{"depths": [3, 6, 3], "projector_hidden": 1024, "init": "xavier_uniform"}
Rows from block 9, named by matrix and row number. Rows with one number belong to one neuron. Each number is 50 + 10 x the weight over its row's rms, rounded and kept within 0 to 99. All counts start at 0. After the name is the row's rms in percent of the matrix's.
# fc1: MLP up (model.blocks.9.mlp.fc1.weight, 512x256), inputs 156-207
# fc2: MLP down (model.blocks.9.mlp.fc2.weight, 256x512, transposed), outputs 156-207
fc1.406 099:59 65 52 54 67 52 55 28 54 39 69 52 53 56 53 43 48 43 58 57 67 37 52 45 24 27 59 53 42 47 30 36 56 47 73 55 45 39 43 56 63 62 45 21 45 51 56 51 49 41 48 58
fc2.406 123:48 43 53 64 33 39 68 57 59 60 43 62 28 56 46 68 49 61 64 37 37 50 53 44 67 55 66 56 52 56 51 27 55 43 55 36 38 31 50 45 64 49 57 48 46 52 46 48 52 48 42 50
fc1.407 101:45 42 34 53 50 51 47 40 37 47 41 63 46 52 53 58 54 44 40 54 27 49 53 62 53 54 59 44 59 25 46 48 42 42 47 55 35 55 67 62 54 42 38 53 56 47 78 66 66 47 41 58
fc2.407 096:35 61 48 37 56 52 43 63 45 43 52 61 44 35 42 47 58 54 50 34 56 60 49 40 44 44 52 63 40 40 49 35 58 47 52 52 33 49 63 67 54 55 54 56 48 59 62 51 62 56 46 38
fc1.408 106:47 41 50 44 49 39 52 51 50 54 60 45 54 38 44 37 54 52 21 36 35 40 42 41 58 40 50 54 63 54 48 43 38 42 45 58 46 50 58 59 51 55 60 54 43 52 65 51 54 54 63 61
fc2.408 111:50 51 55 48 45 45 55 42 41 44 47 40 61 47 45 42 51 63 57 44 60 41 56 37 60 50 63 30 77 50 47 38 64 64 65 62 63 66 53 44 56 31 56 62 50 49 55 53 47 41 44 37
fc1.409 105:51 45 68 40 35 52 55 55 52 46 44 37 56 47 43 56 40 54 44 45 52 47 44 63 58 37 45 24 45 49 45 44 44 49 52 61 42 44 36 51 58 45 47 32 50 55 48 50 54 43 53 76
fc2.409 104:50 60 47 49 53 46 64 76 58 43 40 37 51 70 46 45 56 37 41 61 65 36 64 38 46 42 37 45 52 43 70 51 68 46 45 50 62 55 47 53 49 46 39 32 60 46 62 51 51 66 40 45
fc1.410 100:31 71 39 57 51 53 32 40 48 51 49 27 49 59 47 42 72 28 43 51 53 55 55 56 36 53 49 36 37 44 56 47 44 51 41 54 24 60 73 52 38 56 59 63 57 49 50 53 62 35 57 44
fc2.410 104:56 54 50 41 37 41 51 53 34 58 56 58 49 46 52 63 69 68 64 50 51 54 51 68 69 33 47 65 50 40 46 53 47 56 47 44 52 44 62 57 49 56 51 41 56 38 58 47 65 47 75 46
fc1.411 081:49 54 42 70 53 55 51 34 55 64 46 53 38 38 60 66 45 45 43 38 43 22 49 40 61 46 36 35 41 51 42 52 53 39 54 55 34 51 59 54 35 31 56 42 46 36 38 25 57 38 57 41
fc2.411 089:44 37 54 65 41 46 36 57 37 53 49 47 37 37 44 53 40 64 45 40 38 38 52 42 34 37 56 61 48 54 52 65 50 56 43 48 66 43 61 52 43 45 62 51 43 33 48 59 57 55 52 61
fc1.412 094:42 37 39 42 42 54 55 59 45 62 50 33 49 43 63 73 71 63 58 51 59 39 60 60 39 48 32 39 53 30 65 42 53 27 60 34 55 57 51 67 44 41 57 40 40 47 50 27 47 36 38 38
fc2.412 093:53 50 50 55 47 46 54 54 41 50 59 35 64 60 51 56 59 53 49 52 39 34 42 46 51 53 54 44 38 53 40 52 36 50 44 58 56 53 55 68 42 51 37 55 54 42 54 62 50 69 67 56
fc1.413 096:64 43 47 39 40 60 45 39 50 42 45 36 47 47 52 42 54 35 43 59 48 50 44 39 52 52 41 61 45 51 47 42 57 60 36 36 42 54 31 52 36 60 53 56 56 47 27 48 54 45 47 47
fc2.413 100:50 46 41 47 55 49 46 61 72 50 57 41 57 51 61 54 42 57 53 71 50 49 74 62 65 47 46 46 53 52 47 40 45 42 55 51 59 42 84 48 55 33 46 45 58 48 51 54 52 46 57 43
fc1.414 098:33 67 57 51 57 66 42 44 52 40 45 58 48 75 68 51 27 45 52 40 37 51 47 50 63 54 44 48 58 53 45 44 38 43 56 23 36 56 52 49 62 54 46 54 57 38 40 46 57 48 61 56
fc2.414 096:67 78 63 45 39 36 53 44 28 69 60 66 53 57 44 62 54 53 43 70 37 60 54 33 68 44 60 47 51 61 48 30 41 48 57 60 55 36 54 45 44 65 58 59 42 62 60 67 51 55 27 53
fc1.415 099:66 48 56 41 51 56 62 45 48 56 35 64 35 59 60 49 41 59 35 60 44 51 47 47 59 45 67 28 54 58 44 53 50 36 52 55 37 49 39 56 53 50 57 54 53 41 71 44 65 40 52 44
fc2.415 098:56 41 44 55 54 40 46 56 75 40 26 65 51 72 45 64 48 46 32 45 47 68 79 42 40 71 57 59 55 39 39 65 60 48 65 53 48 38 45 50 58 53 46 38 37 59 47 46 48 52 49 62
fc1.416 083:69 44 55 59 59 50 59 46 62 43 29 37 67 60 57 61 52 50 31 44 39 40 60 49 48 54 58 39 35 51 48 55 55 61 52 56 50 51 44 53 59 64 25 30 41 55 43 47 60 56 66 48
fc2.416 086:63 57 50 53 57 51 49 56 44 55 58 49 55 61 47 35 42 64 53 49 50 58 46 42 58 52 53 51 42 64 46 45 52 46 35 58 37 68 56 51 58 47 44 39 62 64 57 56 59 70 57 41
fc1.417 100:43 63 52 45 57 53 41 51 39 59 50 52 74 50 50 57 61 48 41 73 46 36 50 38 57 32 55 59 48 35 44 49 39 50 28 45 39 48 48 40 49 58 71 55 58 37 54 37 50 55 47 35
fc2.417 103:58 59 54 44 62 50 27 29 51 51 53 44 48 44 55 48 60 53 46 50 51 57 66 63 58 58 34 59 52 65 62 55 70 32 43 43 45 56 41 37 57 50 43 53 57 49 57 59 51 52 53 46
fc1.418 105:55 58 49 48 43 39 56 51 53 50 47 55 33 51 63 57 50 51 55 53 73 52 66 19 48 50 51 40 40 39 50 35 59 50 44 71 53 33 55 48 62 46 46 53 47 48 35 42 49 44 57 64
fc2.418 106:56 45 41 68 40 37 50 52 52 64 64 48 63 47 54 48 50 58 47 36 55 57 52 51 36 51 47 42 59 68 49 42 55 74 39 56 47 28 55 63 59 62 48 30 41 52 65 64 59 33 51 57
fc1.419 101:52 58 48 49 58 59 50 40 64 35 40 54 39 55 54 53 49 41 52 60 48 48 63 49 56 36 43 47 57 45 42 45 52 54 28 54 58 67 39 46 54 57 56 49 63 46 50 52 40 44 58 39
fc2.419 098:60 52 52 43 51 47 74 41 46 59 45 43 49 58 45 51 64 55 44 55 41 63 54 60 65 59 58 33 42 62 52 67 61 51 46 40 40 38 41 44 53 53 50 38 45 51 62 68 49 48 64 67
fc1.420 101:46 49 40 58 50 43 43 38 37 42 44 36 59 46 38 50 44 38 37 69 43 37 50 36 52 51 51 69 50 41 37 47 47 52 46 55 41 59 53 58 71 52 36 52 45 42 40 40 54 34 48 53
fc2.420 099:53 48 47 55 57 51 50 42 51 44 57 48 50 49 66 31 40 39 59 53 46 52 53 56 48 77 53 49 51 66 54 56 46 55 34 49 46 43 27 53 59 70 31 51 37 51 49 46 40 65 51 60
fc1.421 095:46 52 59 56 61 53 38 46 41 49 57 45 42 72 55 61 60 41 50 64 43 49 47 48 56 54 42 44 31 63 69 52 50 43 51 55 46 52 45 64 67 62 43 57 63 64 42 56 49 52 43 40
fc2.421 105:58 46 41 52 54 50 45 66 43 49 62 43 29 57 47 51 40 37 57 45 54 42 31 54 47 64 57 43 46 72 55 30 58 60 51 52 58 68 33 54 51 45 49 66 57 37 57 39 38 43 61 46
fc1.422 109:67 44 55 54 46 45 50 35 24 53 43 46 49 55 47 59 41 53 39 54 62 48 57 54 46 62 39 41 50 36 42 37 44 37 55 55 37 38 60 46 51 52 50 49 52 56 43 52 64 47 39 74
fc2.422 117:39 45 52 47 28 68 49 54 27 53 56 46 54 47 31 46 59 49 40 57 46 49 48 21 63 40 55 54 46 41 63 51 49 73 57 40 54 30 40 46 46 48 55 63 63 53 46 41 43 55 49 41
fc1.423 099:44 45 50 44 46 56 63 25 47 63 52 63 58 33 61 35 54 45 33 50 46 35 53 48 52 41 39 33 50 60 45 49 46 53 46 55 51 50 45 65 66 56 63 53 51 61 65 51 48 48 37 60
fc2.423 108:49 51 53 48 61 61 54 55 51 52 70 50 68 37 51 51 41 40 52 84 51 45 39 58 32 56 47 48 70 49 50 46 39 43 43 72 54 43 34 55 59 37 38 24 71 51 55 42 50 65 58 52
fc1.424 123:61 30 53 58 51 59 49 46 62 50 69 54 38 44 41 59 55 40 44 74 52 57 57 57 49 70 44 48 41 44 74 43 42 50 53 50 24 40 62 35 54 49 47 40 71 45 39 51 52 43 45 52
fc2.424 121:44 49 67 65 57 55 47 61 49 33 57 44 58 43 63 56 30 44 42 50 42 50 39 48 35 47 44 37 56 64 71 52 45 37 33 37 57 55 50 67 56 62 56 55 42 55 55 45 41 51 42 42
fc1.425 119:39 61 43 56 65 54 39 41 30 79 46 59 38 59 66 54 54 44 33 42 45 64 42 43 47 49 70 64 63 55 44 35 48 53 55 45 48 50 49 62 58 53 52 60 54 51 41 33 57 39 43 59
fc2.425 119:57 49 49 49 54 44 53 54 53 61 45 47 33 51 36 70 57 31 62 62 55 52 33 33 55 50 48 48 45 51 51 19 39 41 50 49 53 35 63 49 44 50 29 43 43 57 55 61 59 58 51 45
fc1.426 101:51 51 45 37 49 32 51 59 61 63 73 49 38 41 33 46 59 37 59 52 48 54 60 34 39 59 54 22 49 57 43 49 53 39 37 55 48 53 43 55 41 56 56 42 56 46 74 69 56 53 41 49
fc2.426 105:50 45 45 59 60 36 54 61 43 52 63 65 52 60 45 53 42 49 41 34 49 55 57 45 51 46 65 43 47 59 53 28 50 57 48 68 52 49 30 58 43 40 49 56 61 61 44 25 74 54 48 48
fc1.427 107:57 31 42 63 59 56 45 36 41 46 50 55 49 31 46 40 53 59 18 40 37 57 66 29 40 46 67 41 51 46 63 64 66 68 55 62 46 36 50 50 50 50 46 31 69 53 76 50 36 53 36 49
fc2.427 117:56 60 37 49 48 54 48 48 41 55 81 51 56 66 43 51 67 42 49 51 56 50 57 63 58 42 38 61 47 57 50 35 51 37 45 56 65 40 50 54 53 42 49 46 45 60 24 21 32 46 58 25
fc1.428 101:37 32 60 36 59 44 58 54 61 56 45 56 34 43 63 45 60 57 56 64 54 62 40 56 57 43 48 54 56 41 47 56 54 62 51 63 65 58 47 42 50 50 48 48 29 46 46 31 50 43 55 71
fc2.428 110:51 55 45 60 38 42 67 69 29 32 59 36 66 52 44 46 58 47 59 57 61 43 58 71 61 64 47 47 44 55 56 44 35 46 58 60 63 49 47 43 38 48 53 63 47 47 40 57 46 41 46 37
fc1.429 088:58 52 56 57 40 44 53 46 37 40 56 54 43 66 35 44 59 67 47 35 53 43 49 36 42 56 52 34 66 54 57 46 53 35 71 57 46 59 49 53 60 52 53 35 61 40 57 49 39 65 44 58
fc2.429 080:40 45 47 37 54 54 50 46 47 52 57 52 55 41 45 51 44 47 52 40 48 36 46 45 69 65 43 62 52 46 46 47 64 83 32 49 73 64 67 36 45 54 53 44 39 45 54 44 47 50 43 49
fc1.430 090:47 28 43 54 50 52 52 48 74 56 43 37 43 41 39 54 42 52 48 36 41 51 34 51 69 51 37 51 64 48 44 62 56 30 41 64 45 42 68 48 30 54 61 56 57 29 56 28 46 41 46 42
fc2.430 096:51 49 59 60 46 65 37 47 71 43 43 48 23 58 48 54 52 45 50 50 52 48 40 59 52 51 52 40 52 55 59 39 48 47 49 64 62 41 43 53 52 59 37 44 53 37 54 64 50 44 52 49
fc1.431 103:41 35 64 50 46 58 78 53 75 70 46 50 43 40 51 50 53 39 34 59 40 52 47 47 38 40 51 53 34 57 48 46 37 50 46 51 50 58 48 65 57 59 54 44 43 45 47 43 53 31 51 45
fc2.431 092:53 61 39 40 46 52 46 42 67 65 56 50 49 43 41 63 41 51 46 49 62 47 53 33 76 39 39 40 58 57 39 60 66 53 42 47 61 44 53 57 48 49 47 42 48 44 58 30 52 53 43 39
fc1.432 071:48 56 35 60 34 63 57 46 56 57 47 51 42 55 41 47 41 45 44 45 46 52 69 38 61 47 54 25 62 57 53 53 53 40 58 61 49 51 74 57 50 48 56 48 45 52 71 58 47 80 43 56
fc2.432 070:64 54 22 53 64 45 46 48 64 36 75 46 58 53 56 64 39 37 46 37 48 49 56 49 19 47 49 38 52 43 39 62 60 59 68 55 55 65 64 47 45 53 53 56 40 41 37 50 46 47 40 41
fc1.433 097:58 40 67 66 65 47 56 53 53 45 56 59 41 54 33 33 55 54 59 49 39 46 51 50 55 34 52 44 45 59 46 59 64 46 56 48 71 43 35 52 25 45 53 84 41 30 49 35 52 33 36 47
fc2.433 096:64 52 61 49 50 58 59 57 65 42 45 43 68 60 59 48 59 41 63 68 62 44 41 45 46 56 80 56 61 47 70 32 51 54 52 36 36 60 53 56 49 57 52 50 39 52 58 59 60 55 55 53
fc1.434 075:61 28 51 35 63 45 50 68 40 43 45 43 59 40 37 60 47 40 34 66 27 41 37 60 47 38 52 66 38 61 52 46 43 51 45 59 33 44 49 38 34 57 31 53 45 49 54 45 79 53 43 38
fc2.434 079:64 41 41 44 57 59 52 61 47 38 53 46 52 48 59 51 69 53 46 50 52 52 28 44 42 58 55 61 44 40 63 40 45 56 58 54 45 47 65 47 48 51 52 33 56 41 49 46 62 34 55 43
fc1.435 105:54 43 38 43 63 49 56 56 40 22 53 42 37 47 62 42 44 38 53 58 50 50 47 51 58 38 66 62 55 37 49 60 57 58 60 52 56 53 44 43 59 50 38 48 47 40 57 36 51 25 73 68
fc2.435 101:46 63 51 52 54 54 57 60 32 55 59 47 48 62 62 53 56 69 55 43 34 73 46 54 48 52 37 46 57 45 47 47 41 60 44 44 46 46 45 46 62 25 61 42 52 59 30 60 48 55 40 35
fc1.436 091:35 54 50 55 25 36 52 50 52 61 44 54 50 60 52 38 57 56 70 46 55 50 57 43 55 46 35 39 44 59 60 36 67 49 56 62 63 55 54 49 69 43 49 43 45 46 53 38 57 51 44 42
fc2.436 090:31 55 52 40 51 32 42 52 52 51 50 52 55 52 51 65 54 36 67 48 58 56 45 51 52 43 61 43 61 44 74 52 40 44 47 54 79 42 56 52 60 53 44 41 47 54 70 39 60 58 61 59
fc1.437 091:38 62 37 53 60 44 67 56 39 51 55 59 46 28 57 49 37 35 35 49 45 42 63 64 36 66 58 67 66 47 41 36 52 49 46 44 43 63 40 58 56 52 63 45 48 75 52 75 49 62 53 42
fc2.437 090:47 32 58 54 32 73 53 54 61 44 49 53 57 55 43 45 38 57 55 65 53 44 55 59 63 46 66 38 48 62 47 37 39 54 45 49 61 61 52 50 62 64 53 57 63 47 35 43 49 58 52 59
fc1.438 106:49 43 59 52 46 59 53 44 27 69 57 37 41 24 65 58 56 60 65 56 50 44 54 66 55 42 32 48 45 41 58 46 58 60 52 52 37 58 52 69 50 44 37 66 36 56 52 40 61 26 36 69
fc2.438 097:36 55 59 34 59 60 50 52 51 53 51 38 53 65 70 65 42 32 55 42 42 46 53 40 57 46 47 67 46 34 48 54 62 60 35 30 48 60 43 61 40 46 38 40 54 54 42 39 46 40 55 49
fc1.439 103:51 57 67 48 75 59 41 51 50 48 50 59 47 61 48 38 50 37 30 64 65 48 47 47 44 34 37 36 42 60 41 38 57 52 39 48 53 45 45 46 56 67 64 65 44 17 51 54 43 43 58 45
fc2.439 100:57 50 49 63 50 41 62 32 37 62 54 57 46 56 55 46 41 46 80 59 48 51 41 59 62 57 59 55 25 40 53 42 55 58 62 62 50 46 48 55 47 45 33 54 45 57 45 49 36 54 36 69
fc1.440 100:42 33 39 51 40 54 68 45 55 51 47 57 40 31 52 58 49 34 51 42 37 45 63 55 54 58 54 62 43 68 51 61 37 50 68 47 52 36 78 52 41 57 47 48 65 48 49 34 59 54 61 44
fc2.440 091:55 60 48 46 58 65 67 58 30 63 60 49 41 53 53 46 42 66 67 54 63 53 55 47 49 48 56 50 43 49 55 65 50 36 53 52 27 72 68 48 48 55 52 34 48 49 49 45 30 36 46 39
fc1.441 103:61 56 45 48 31 55 47 38 49 65 52 44 26 49 38 40 57 62 53 41 45 42 65 46 63 50 56 28 25 40 42 44 60 59 50 51 51 64 56 43 70 78 61 52 52 56 72 59 68 38 49 57
fc2.441 103:59 62 58 45 60 50 51 43 46 51 55 33 55 54 61 67 47 38 33 64 54 44 71 53 61 45 59 50 59 44 46 61 44 51 42 72 44 46 50 40 35 57 46 55 54 30 45 43 41 40 80 50
fc1.442 096:48 37 56 52 54 48 66 54 46 50 44 41 54 41 43 65 49 43 34 46 40 34 47 59 49 54 61 39 39 41 48 55 54 40 62 44 39 50 41 63 45 34 46 47 50 38 37 44 65 42 50 72
fc2.442 089:56 57 49 57 50 43 51 43 45 41 45 62 46 39 53 29 58 49 39 67 45 47 43 52 26 45 44 44 45 38 49 59 60 44 40 46 58 44 57 49 62 47 53 66 39 51 65 69 67 51 53 58
fc1.443 100:48 43 50 74 50 48 46 52 51 70 38 64 50 51 67 46 41 52 35 55 37 63 50 75 47 63 46 57 52 40 54 42 33 48 70 55 45 50 46 56 57 42 56 56 60 53 44 61 52 43 41 47
fc2.443 099:48 55 48 74 49 43 39 56 41 59 44 49 43 53 72 60 44 46 52 35 44 50 48 49 39 48 53 43 46 47 58 51 43 64 43 54 40 56 42 49 35 52 47 42 42 44 43 52 65 43 40 55
fc1.444 100:38 51 56 62 43 50 29 46 53 32 42 46 58 54 41 47 48 23 56 54 59 60 44 42 61 45 67 74 42 63 51 49 53 52 50 50 39 51 53 68 51 48 40 65 55 49 50 54 62 42 50 61
fc2.444 103:52 42 56 42 55 45 36 43 57 48 53 55 51 42 59 62 50 41 73 50 35 38 64 64 43 65 50 56 66 46 60 59 46 55 44 51 42 55 46 74 52 49 43 63 50 43 49 46 45 58 42 54
fc1.445 103:53 54 65 66 50 36 50 66 58 42 57 48 58 32 36 35 48 60 51 61 32 41 56 49 44 44 42 49 57 54 48 39 51 61 66 28 44 46 45 70 55 49 52 48 61 37 66 40 43 61 53 42
fc2.445 112:39 56 63 48 38 40 45 49 50 40 41 65 48 60 39 54 71 73 54 43 46 35 44 64 66 37 29 46 59 55 40 49 41 54 65 35 54 28 54 39 49 53 43 40 54 68 48 60 50 53 56 37
fc1.446 090:53 46 53 42 46 50 48 43 40 48 49 42 35 40 56 59 46 36 42 64 57 59 60 47 34 41 32 33 45 49 40 48 58 63 56 56 53 58 42 47 47 39 45 54 61 49 42 54 52 66 43 38
fc2.446 096:76 67 36 57 43 60 18 49 50 46 63 44 62 41 43 60 51 52 41 41 48 49 45 75 27 54 75 40 53 51 50 42 39 41 47 50 43 44 47 54 50 61 52 47 52 54 63 45 57 38 58 56
fc1.447 094:40 47 64 45 53 61 47 62 63 60 46 43 52 48 54 44 51 38 30 49 42 53 54 61 52 35 54 44 56 51 39 57 61 35 39 69 51 46 59 46 38 59 61 51 42 42 49 46 36 53 55 45
fc2.447 085:61 52 29 53 64 42 43 38 63 48 46 53 51 41 50 50 43 48 59 56 51 69 50 39 45 36 57 51 57 43 34 63 38 35 47 60 51 56 48 61 41 48 45 52 46 55 47 44 59 40 54 56
fc1.448 100:64 46 55 48 43 55 41 53 32 33 45 70 47 45 44 49 45 46 45 64 48 41 24 46 41 55 64 56 46 54 62 32 51 60 57 52 55 57 50 64 44 34 69 38 58 56 44 46 55 59 44 66
fc2.448 092:36 28 64 59 66 64 52 49 40 57 62 35 53 57 49 57 61 50 48 49 56 41 43 65 35 43 44 40 47 67 46 57 36 50 50 45 47 64 51 39 46 37 46 54 44 27 51 55 40 31 56 37
fc1.449 101:56 41 42 54 44 44 53 56 57 42 41 48 51 58 51 57 37 48 29 59 50 70 61 47 51 49 44 63 45 63 44 40 57 63 64 47 42 36 35 49 56 39 35 55 43 40 60 62 65 43 60 53
fc2.449 101:48 43 27 55 58 52 47 55 57 39 55 47 53 44 46 40 54 54 51 42 40 55 42 44 46 52 50 72 63 38 49 54 41 53 54 55 61 47 59 54 49 35 51 43 54 47 49 43 39 35 54 52
fc1.450 101:43 43 73 59 43 46 59 44 48 46 57 44 70 54 36 42 32 55 36 60 53 47 38 42 49 66 42 43 54 49 46 48 53 36 41 38 51 36 59 51 56 50 63 42 37 40 61 48 59 49 51 61
fc2.450 109:38 43 66 43 37 61 60 51 60 54 67 49 52 56 45 63 38 58 55 40 36 45 58 74 37 64 62 22 57 49 68 43 38 55 66 39 55 51 52 50 58 32 56 56 39 52 46 53 63 41 35 53
fc1.451 098:46 38 57 49 50 49 49 48 52 52 53 37 62 53 55 53 50 58 38 60 41 35 59 52 50 57 41 29 59 51 44 52 39 37 60 35 47 58 44 43 36 56 52 54 34 38 54 50 45 59 57 48
fc2.451 110:51 34 55 53 45 33 34 49 54 49 28 60 55 52 48 60 38 52 56 65 33 47 63 69 58 44 63 51 53 60 52 52 53 49 52 56 51 47 38 50 54 58 53 55 58 53 45 52 57 62 59 49
fc1.452 111:57 47 38 60 43 53 43 67 34 60 50 53 35 59 42 62 39 47 41 71 20 32 50 45 49 54 44 46 57 50 61 46 55 32 43 57 52 49 52 51 43 57 64 53 71 53 32 44 66 38 44 55
fc2.452 113:36 47 45 45 50 43 33 62 68 43 53 60 43 37 41 63 58 60 36 47 31 53 50 33 50 39 57 41 64 52 64 39 40 48 48 41 44 52 42 48 55 45 49 37 53 60 40 51 43 41 43 42
fc1.453 094:47 52 51 55 66 66 47 43 36 65 50 58 59 42 56 47 37 50 63 55 26 51 49 33 51 26 45 41 46 66 61 53 48 41 51 52 44 43 49 59 62 48 45 41 46 48 48 42 51 45 75 37
fc2.453 100:40 48 50 44 57 47 61 45 36 57 36 46 54 56 62 53 42 36 48 60 60 54 38 33 35 63 57 48 53 60 75 51 50 65 42 51 56 45 53 62 52 49 44 51 32 53 62 63 36 51 52 44
fc1.454 099:44 49 53 61 39 44 49 44 64 67 48 39 43 44 48 34 46 53 44 50 60 31 42 54 51 50 46 49 40 42 65 44 48 45 41 49 39 53 51 62 45 42 46 45 39 52 54 48 43 49 48 40
fc2.454 104:51 43 53 56 48 67 58 58 49 73 37 50 62 39 49 53 42 39 60 63 53 47 42 41 46 50 48 48 46 30 45 62 48 60 72 44 51 51 19 43 40 57 45 54 42 61 40 59 46 43 60 62
fc1.455 098:49 56 44 47 59 32 58 74 50 51 50 42 47 47 58 48 60 34 47 56 61 35 46 57 60 47 64 41 60 53 40 47 41 52 36 53 40 37 38 63 46 45 36 47 51 41 58 39 55 62 61 32
fc2.455 103:43 37 55 53 38 52 48 44 56 48 52 60 45 39 56 42 53 58 54 57 41 42 45 35 61 50 54 51 55 59 34 44 43 60 65 45 48 52 41 30 53 70 37 56 56 73 37 53 62 37 52 37
fc1.456 109:69 67 41 49 56 50 50 52 60 45 52 51 60 67 57 57 42 48 46 50 44 49 65 35 49 52 51 59 57 52 59 62 15 45 37 51 38 58 59 48 36 33 51 48 55 56 43 53 51 47 62 41
fc2.456 096:51 37 50 53 43 50 57 65 56 44 44 52 15 18 41 53 44 47 60 33 45 43 36 51 45 52 50 51 54 60 51 48 49 48 31 34 41 56 44 40 51 59 53 46 45 50 44 55 56 44 50 51
fc1.457 097:54 37 48 45 63 57 51 33 38 36 43 44 57 42 31 49 37 63 62 50 42 48 52 55 42 54 58 83 37 55 38 48 51 41 34 48 33 56 53 52 53 52 48 55 28 46 50 49 57 42 55 40
fc2.457 103:42 56 43 36 46 56 48 59 55 42 59 73 57 44 48 54 58 54 49 37 50 49 40 53 31 63 55 67 42 62 40 50 54 52 63 40 63 40 39 38 55 51 58 44 57 44 70 23 60 75 44 58
fc1.458 093:46 53 48 43 31 47 53 59 54 60 51 46 61 48 42 60 43 49 46 64 36 61 55 46 51 34 43 37 39 29 56 44 64 34 50 50 56 35 76 64 45 46 49 38 54 41 32 81 43 45 53 34
fc2.458 089:58 52 45 50 56 43 51 41 67 34 26 17 57 53 32 47 45 42 57 63 50 61 55 46 44 62 58 61 47 45 50 58 53 52 40 59 61 64 37 33 56 72 53 35 33 51 51 62 61 46 52 42
fc1.459 097:46 52 35 46 50 56 36 51 50 48 53 46 15 56 43 35 37 58 50 49 45 43 60 62 61 53 67 41 45 55 39 52 52 33 45 55 50 57 39 52 47 59 43 42 61 54 67 41 67 37 51 47
fc2.459 099:45 40 45 69 63 72 33 42 43 64 58 45 70 48 50 51 32 67 58 59 71 32 47 52 38 54 55 66 41 43 34 44 56 55 46 48 49 56 52 35 50 42 62 48 40 49 47 39 49 69 55 32
fc1.460 094:45 62 41 48 50 50 45 35 61 38 62 46 68 48 47 51 65 47 51 55 36 53 48 47 48 65 44 65 67 55 62 38 64 49 49 62 56 52 45 43 35 52 57 41 62 69 36 41 67 52 64 57
fc2.460 090:62 57 49 45 61 58 52 66 55 36 22 52 54 40 47 41 41 59 48 22 52 46 56 52 28 40 50 50 56 42 38 65 56 43 56 60 62 46 74 59 49 51 38 56 47 31 39 53 34 49 54 53
fc1.461 092:35 42 43 46 48 47 35 45 40 44 63 35 66 51 37 49 28 53 58 40 47 44 46 44 59 50 50 51 46 50 56 53 34 47 61 43 37 45 42 73 43 43 40 68 49 52 37 51 54 48 51 68
fc2.461 089:38 26 45 54 46 63 49 61 44 69 43 39 55 52 69 46 50 52 42 62 43 47 45 41 53 43 52 30 60 35 58 40 60 58 50 46 57 51 39 64 45 33 51 51 39 50 60 59 38 71 52 63
fc1.462 102:58 44 50 54 65 40 70 47 63 57 48 75 58 48 38 62 31 57 54 48 46 42 55 44 56 49 57 54 53 64 52 39 34 45 51 67 41 47 53 32 47 52 36 59 43 43 34 26 38 54 56 60
fc2.462 091:55 46 67 55 60 35 47 56 45 49 57 53 42 49 45 55 58 51 52 52 41 46 40 71 48 42 34 56 39 60 44 46 28 63 41 44 47 49 56 30 46 46 61 49 38 60 44 51 39 56 31 31
fc1.463 100:61 52 41 49 63 58 40 49 47 57 57 64 55 44 68 51 49 63 65 54 57 42 63 55 47 48 49 47 55 48 50 46 54 47 65 49 50 56 59 62 53 57 50 33 42 38 38 52 29 74 40 65
fc2.463 093:33 36 63 36 68 42 60 72 36 37 47 43 62 38 52 37 41 66 69 37 41 40 44 50 39 59 56 63 44 43 53 53 61 37 49 40 55 38 38 60 48 44 67 51 58 52 58 49 34 45 41 44
fc1.464 102:57 53 44 35 59 64 38 41 50 42 48 62 35 52 53 54 67 46 39 35 65 60 42 57 48 51 26 52 42 50 34 51 47 34 53 55 65 38 50 46 63 54 38 47 43 39 46 51 59 40 46 49
fc2.464 102:45 44 27 50 46 38 42 71 67 50 76 63 46 41 52 55 55 57 41 34 63 42 63 37 58 55 47 41 45 45 56 56 56 43 42 34 50 46 61 58 28 52 38 44 46 62 40 52 35 44 48 47
fc1.465 097:38 60 48 27 46 55 59 54 53 62 50 60 35 58 60 43 53 44 52 64 41 60 38 60 51 59 46 59 48 73 59 54 37 46 44 41 64 62 24 62 47 44 41 65 44 35 50 57 71 34 65 48
fc2.465 096:56 48 57 53 54 52 54 52 55 37 47 53 45 53 42 60 42 53 67 39 59 54 59 31 69 45 75 52 61 61 59 48 57 45 63 48 46 56 60 65 57 36 51 55 42 44 56 67 36 46 46 49
fc1.466 095:68 47 72 57 53 67 53 49 52 35 44 46 42 56 46 49 57 57 47 54 43 62 61 53 43 38 46 61 42 37 67 42 51 67 62 50 46 47 53 40 35 39 44 36 44 67 47 41 51 32 45 55
fc2.466 100:64 58 59 52 34 49 35 34 61 36 59 48 52 49 61 49 34 40 46 54 58 43 58 65 48 58 60 43 54 44 52 54 50 54 44 49 71 44 48 47 34 50 25 52 55 37 51 41 69 41 37 46
fc1.467 094:60 64 45 53 47 44 42 58 46 41 59 39 48 45 56 48 53 47 43 72 46 60 63 55 47 37 42 69 58 48 34 43 51 53 45 65 47 54 44 36 62 75 54 55 51 38 48 48 39 54 60 30
fc2.467 101:53 31 37 58 41 38 54 39 47 56 53 56 45 50 65 52 50 52 51 57 34 47 45 61 54 48 56 57 47 31 40 53 33 56 65 60 42 45 48 43 60 30 40 51 55 57 43 51 50 42 50 58
fc1.468 103:71 42 53 58 56 61 36 50 43 59 54 43 62 45 55 46 57 32 61 46 57 41 48 36 54 44 31 35 51 55 59 53 51 41 46 51 46 36 71 51 41 57 69 55 48 59 62 46 71 65 33 55
fc2.468 100:49 51 45 44 35 49 44 56 52 34 53 64 47 48 43 41 62 67 50 55 43 53 51 54 53 82 53 71 48 56 38 62 37 55 39 36 58 53 38 52 50 44 42 32 54 61 62 56 51 68 58 43
fc1.469 102:55 62 65 37 54 56 63 52 51 55 57 47 67 27 56 51 46 38 54 33 48 59 52 56 59 57 52 50 50 41 49 41 55 37 48 56 50 54 47 39 56 67 42 38 48 55 53 45 51 59 47 46
fc2.469 110:62 54 48 44 48 62 50 35 56 49 47 33 44 50 61 39 59 64 35 46 51 48 57 56 44 37 72 43 70 56 48 61 45 48 46 54 43 46 57 37 37 54 51 43 58 44 39 64 63 58 44 38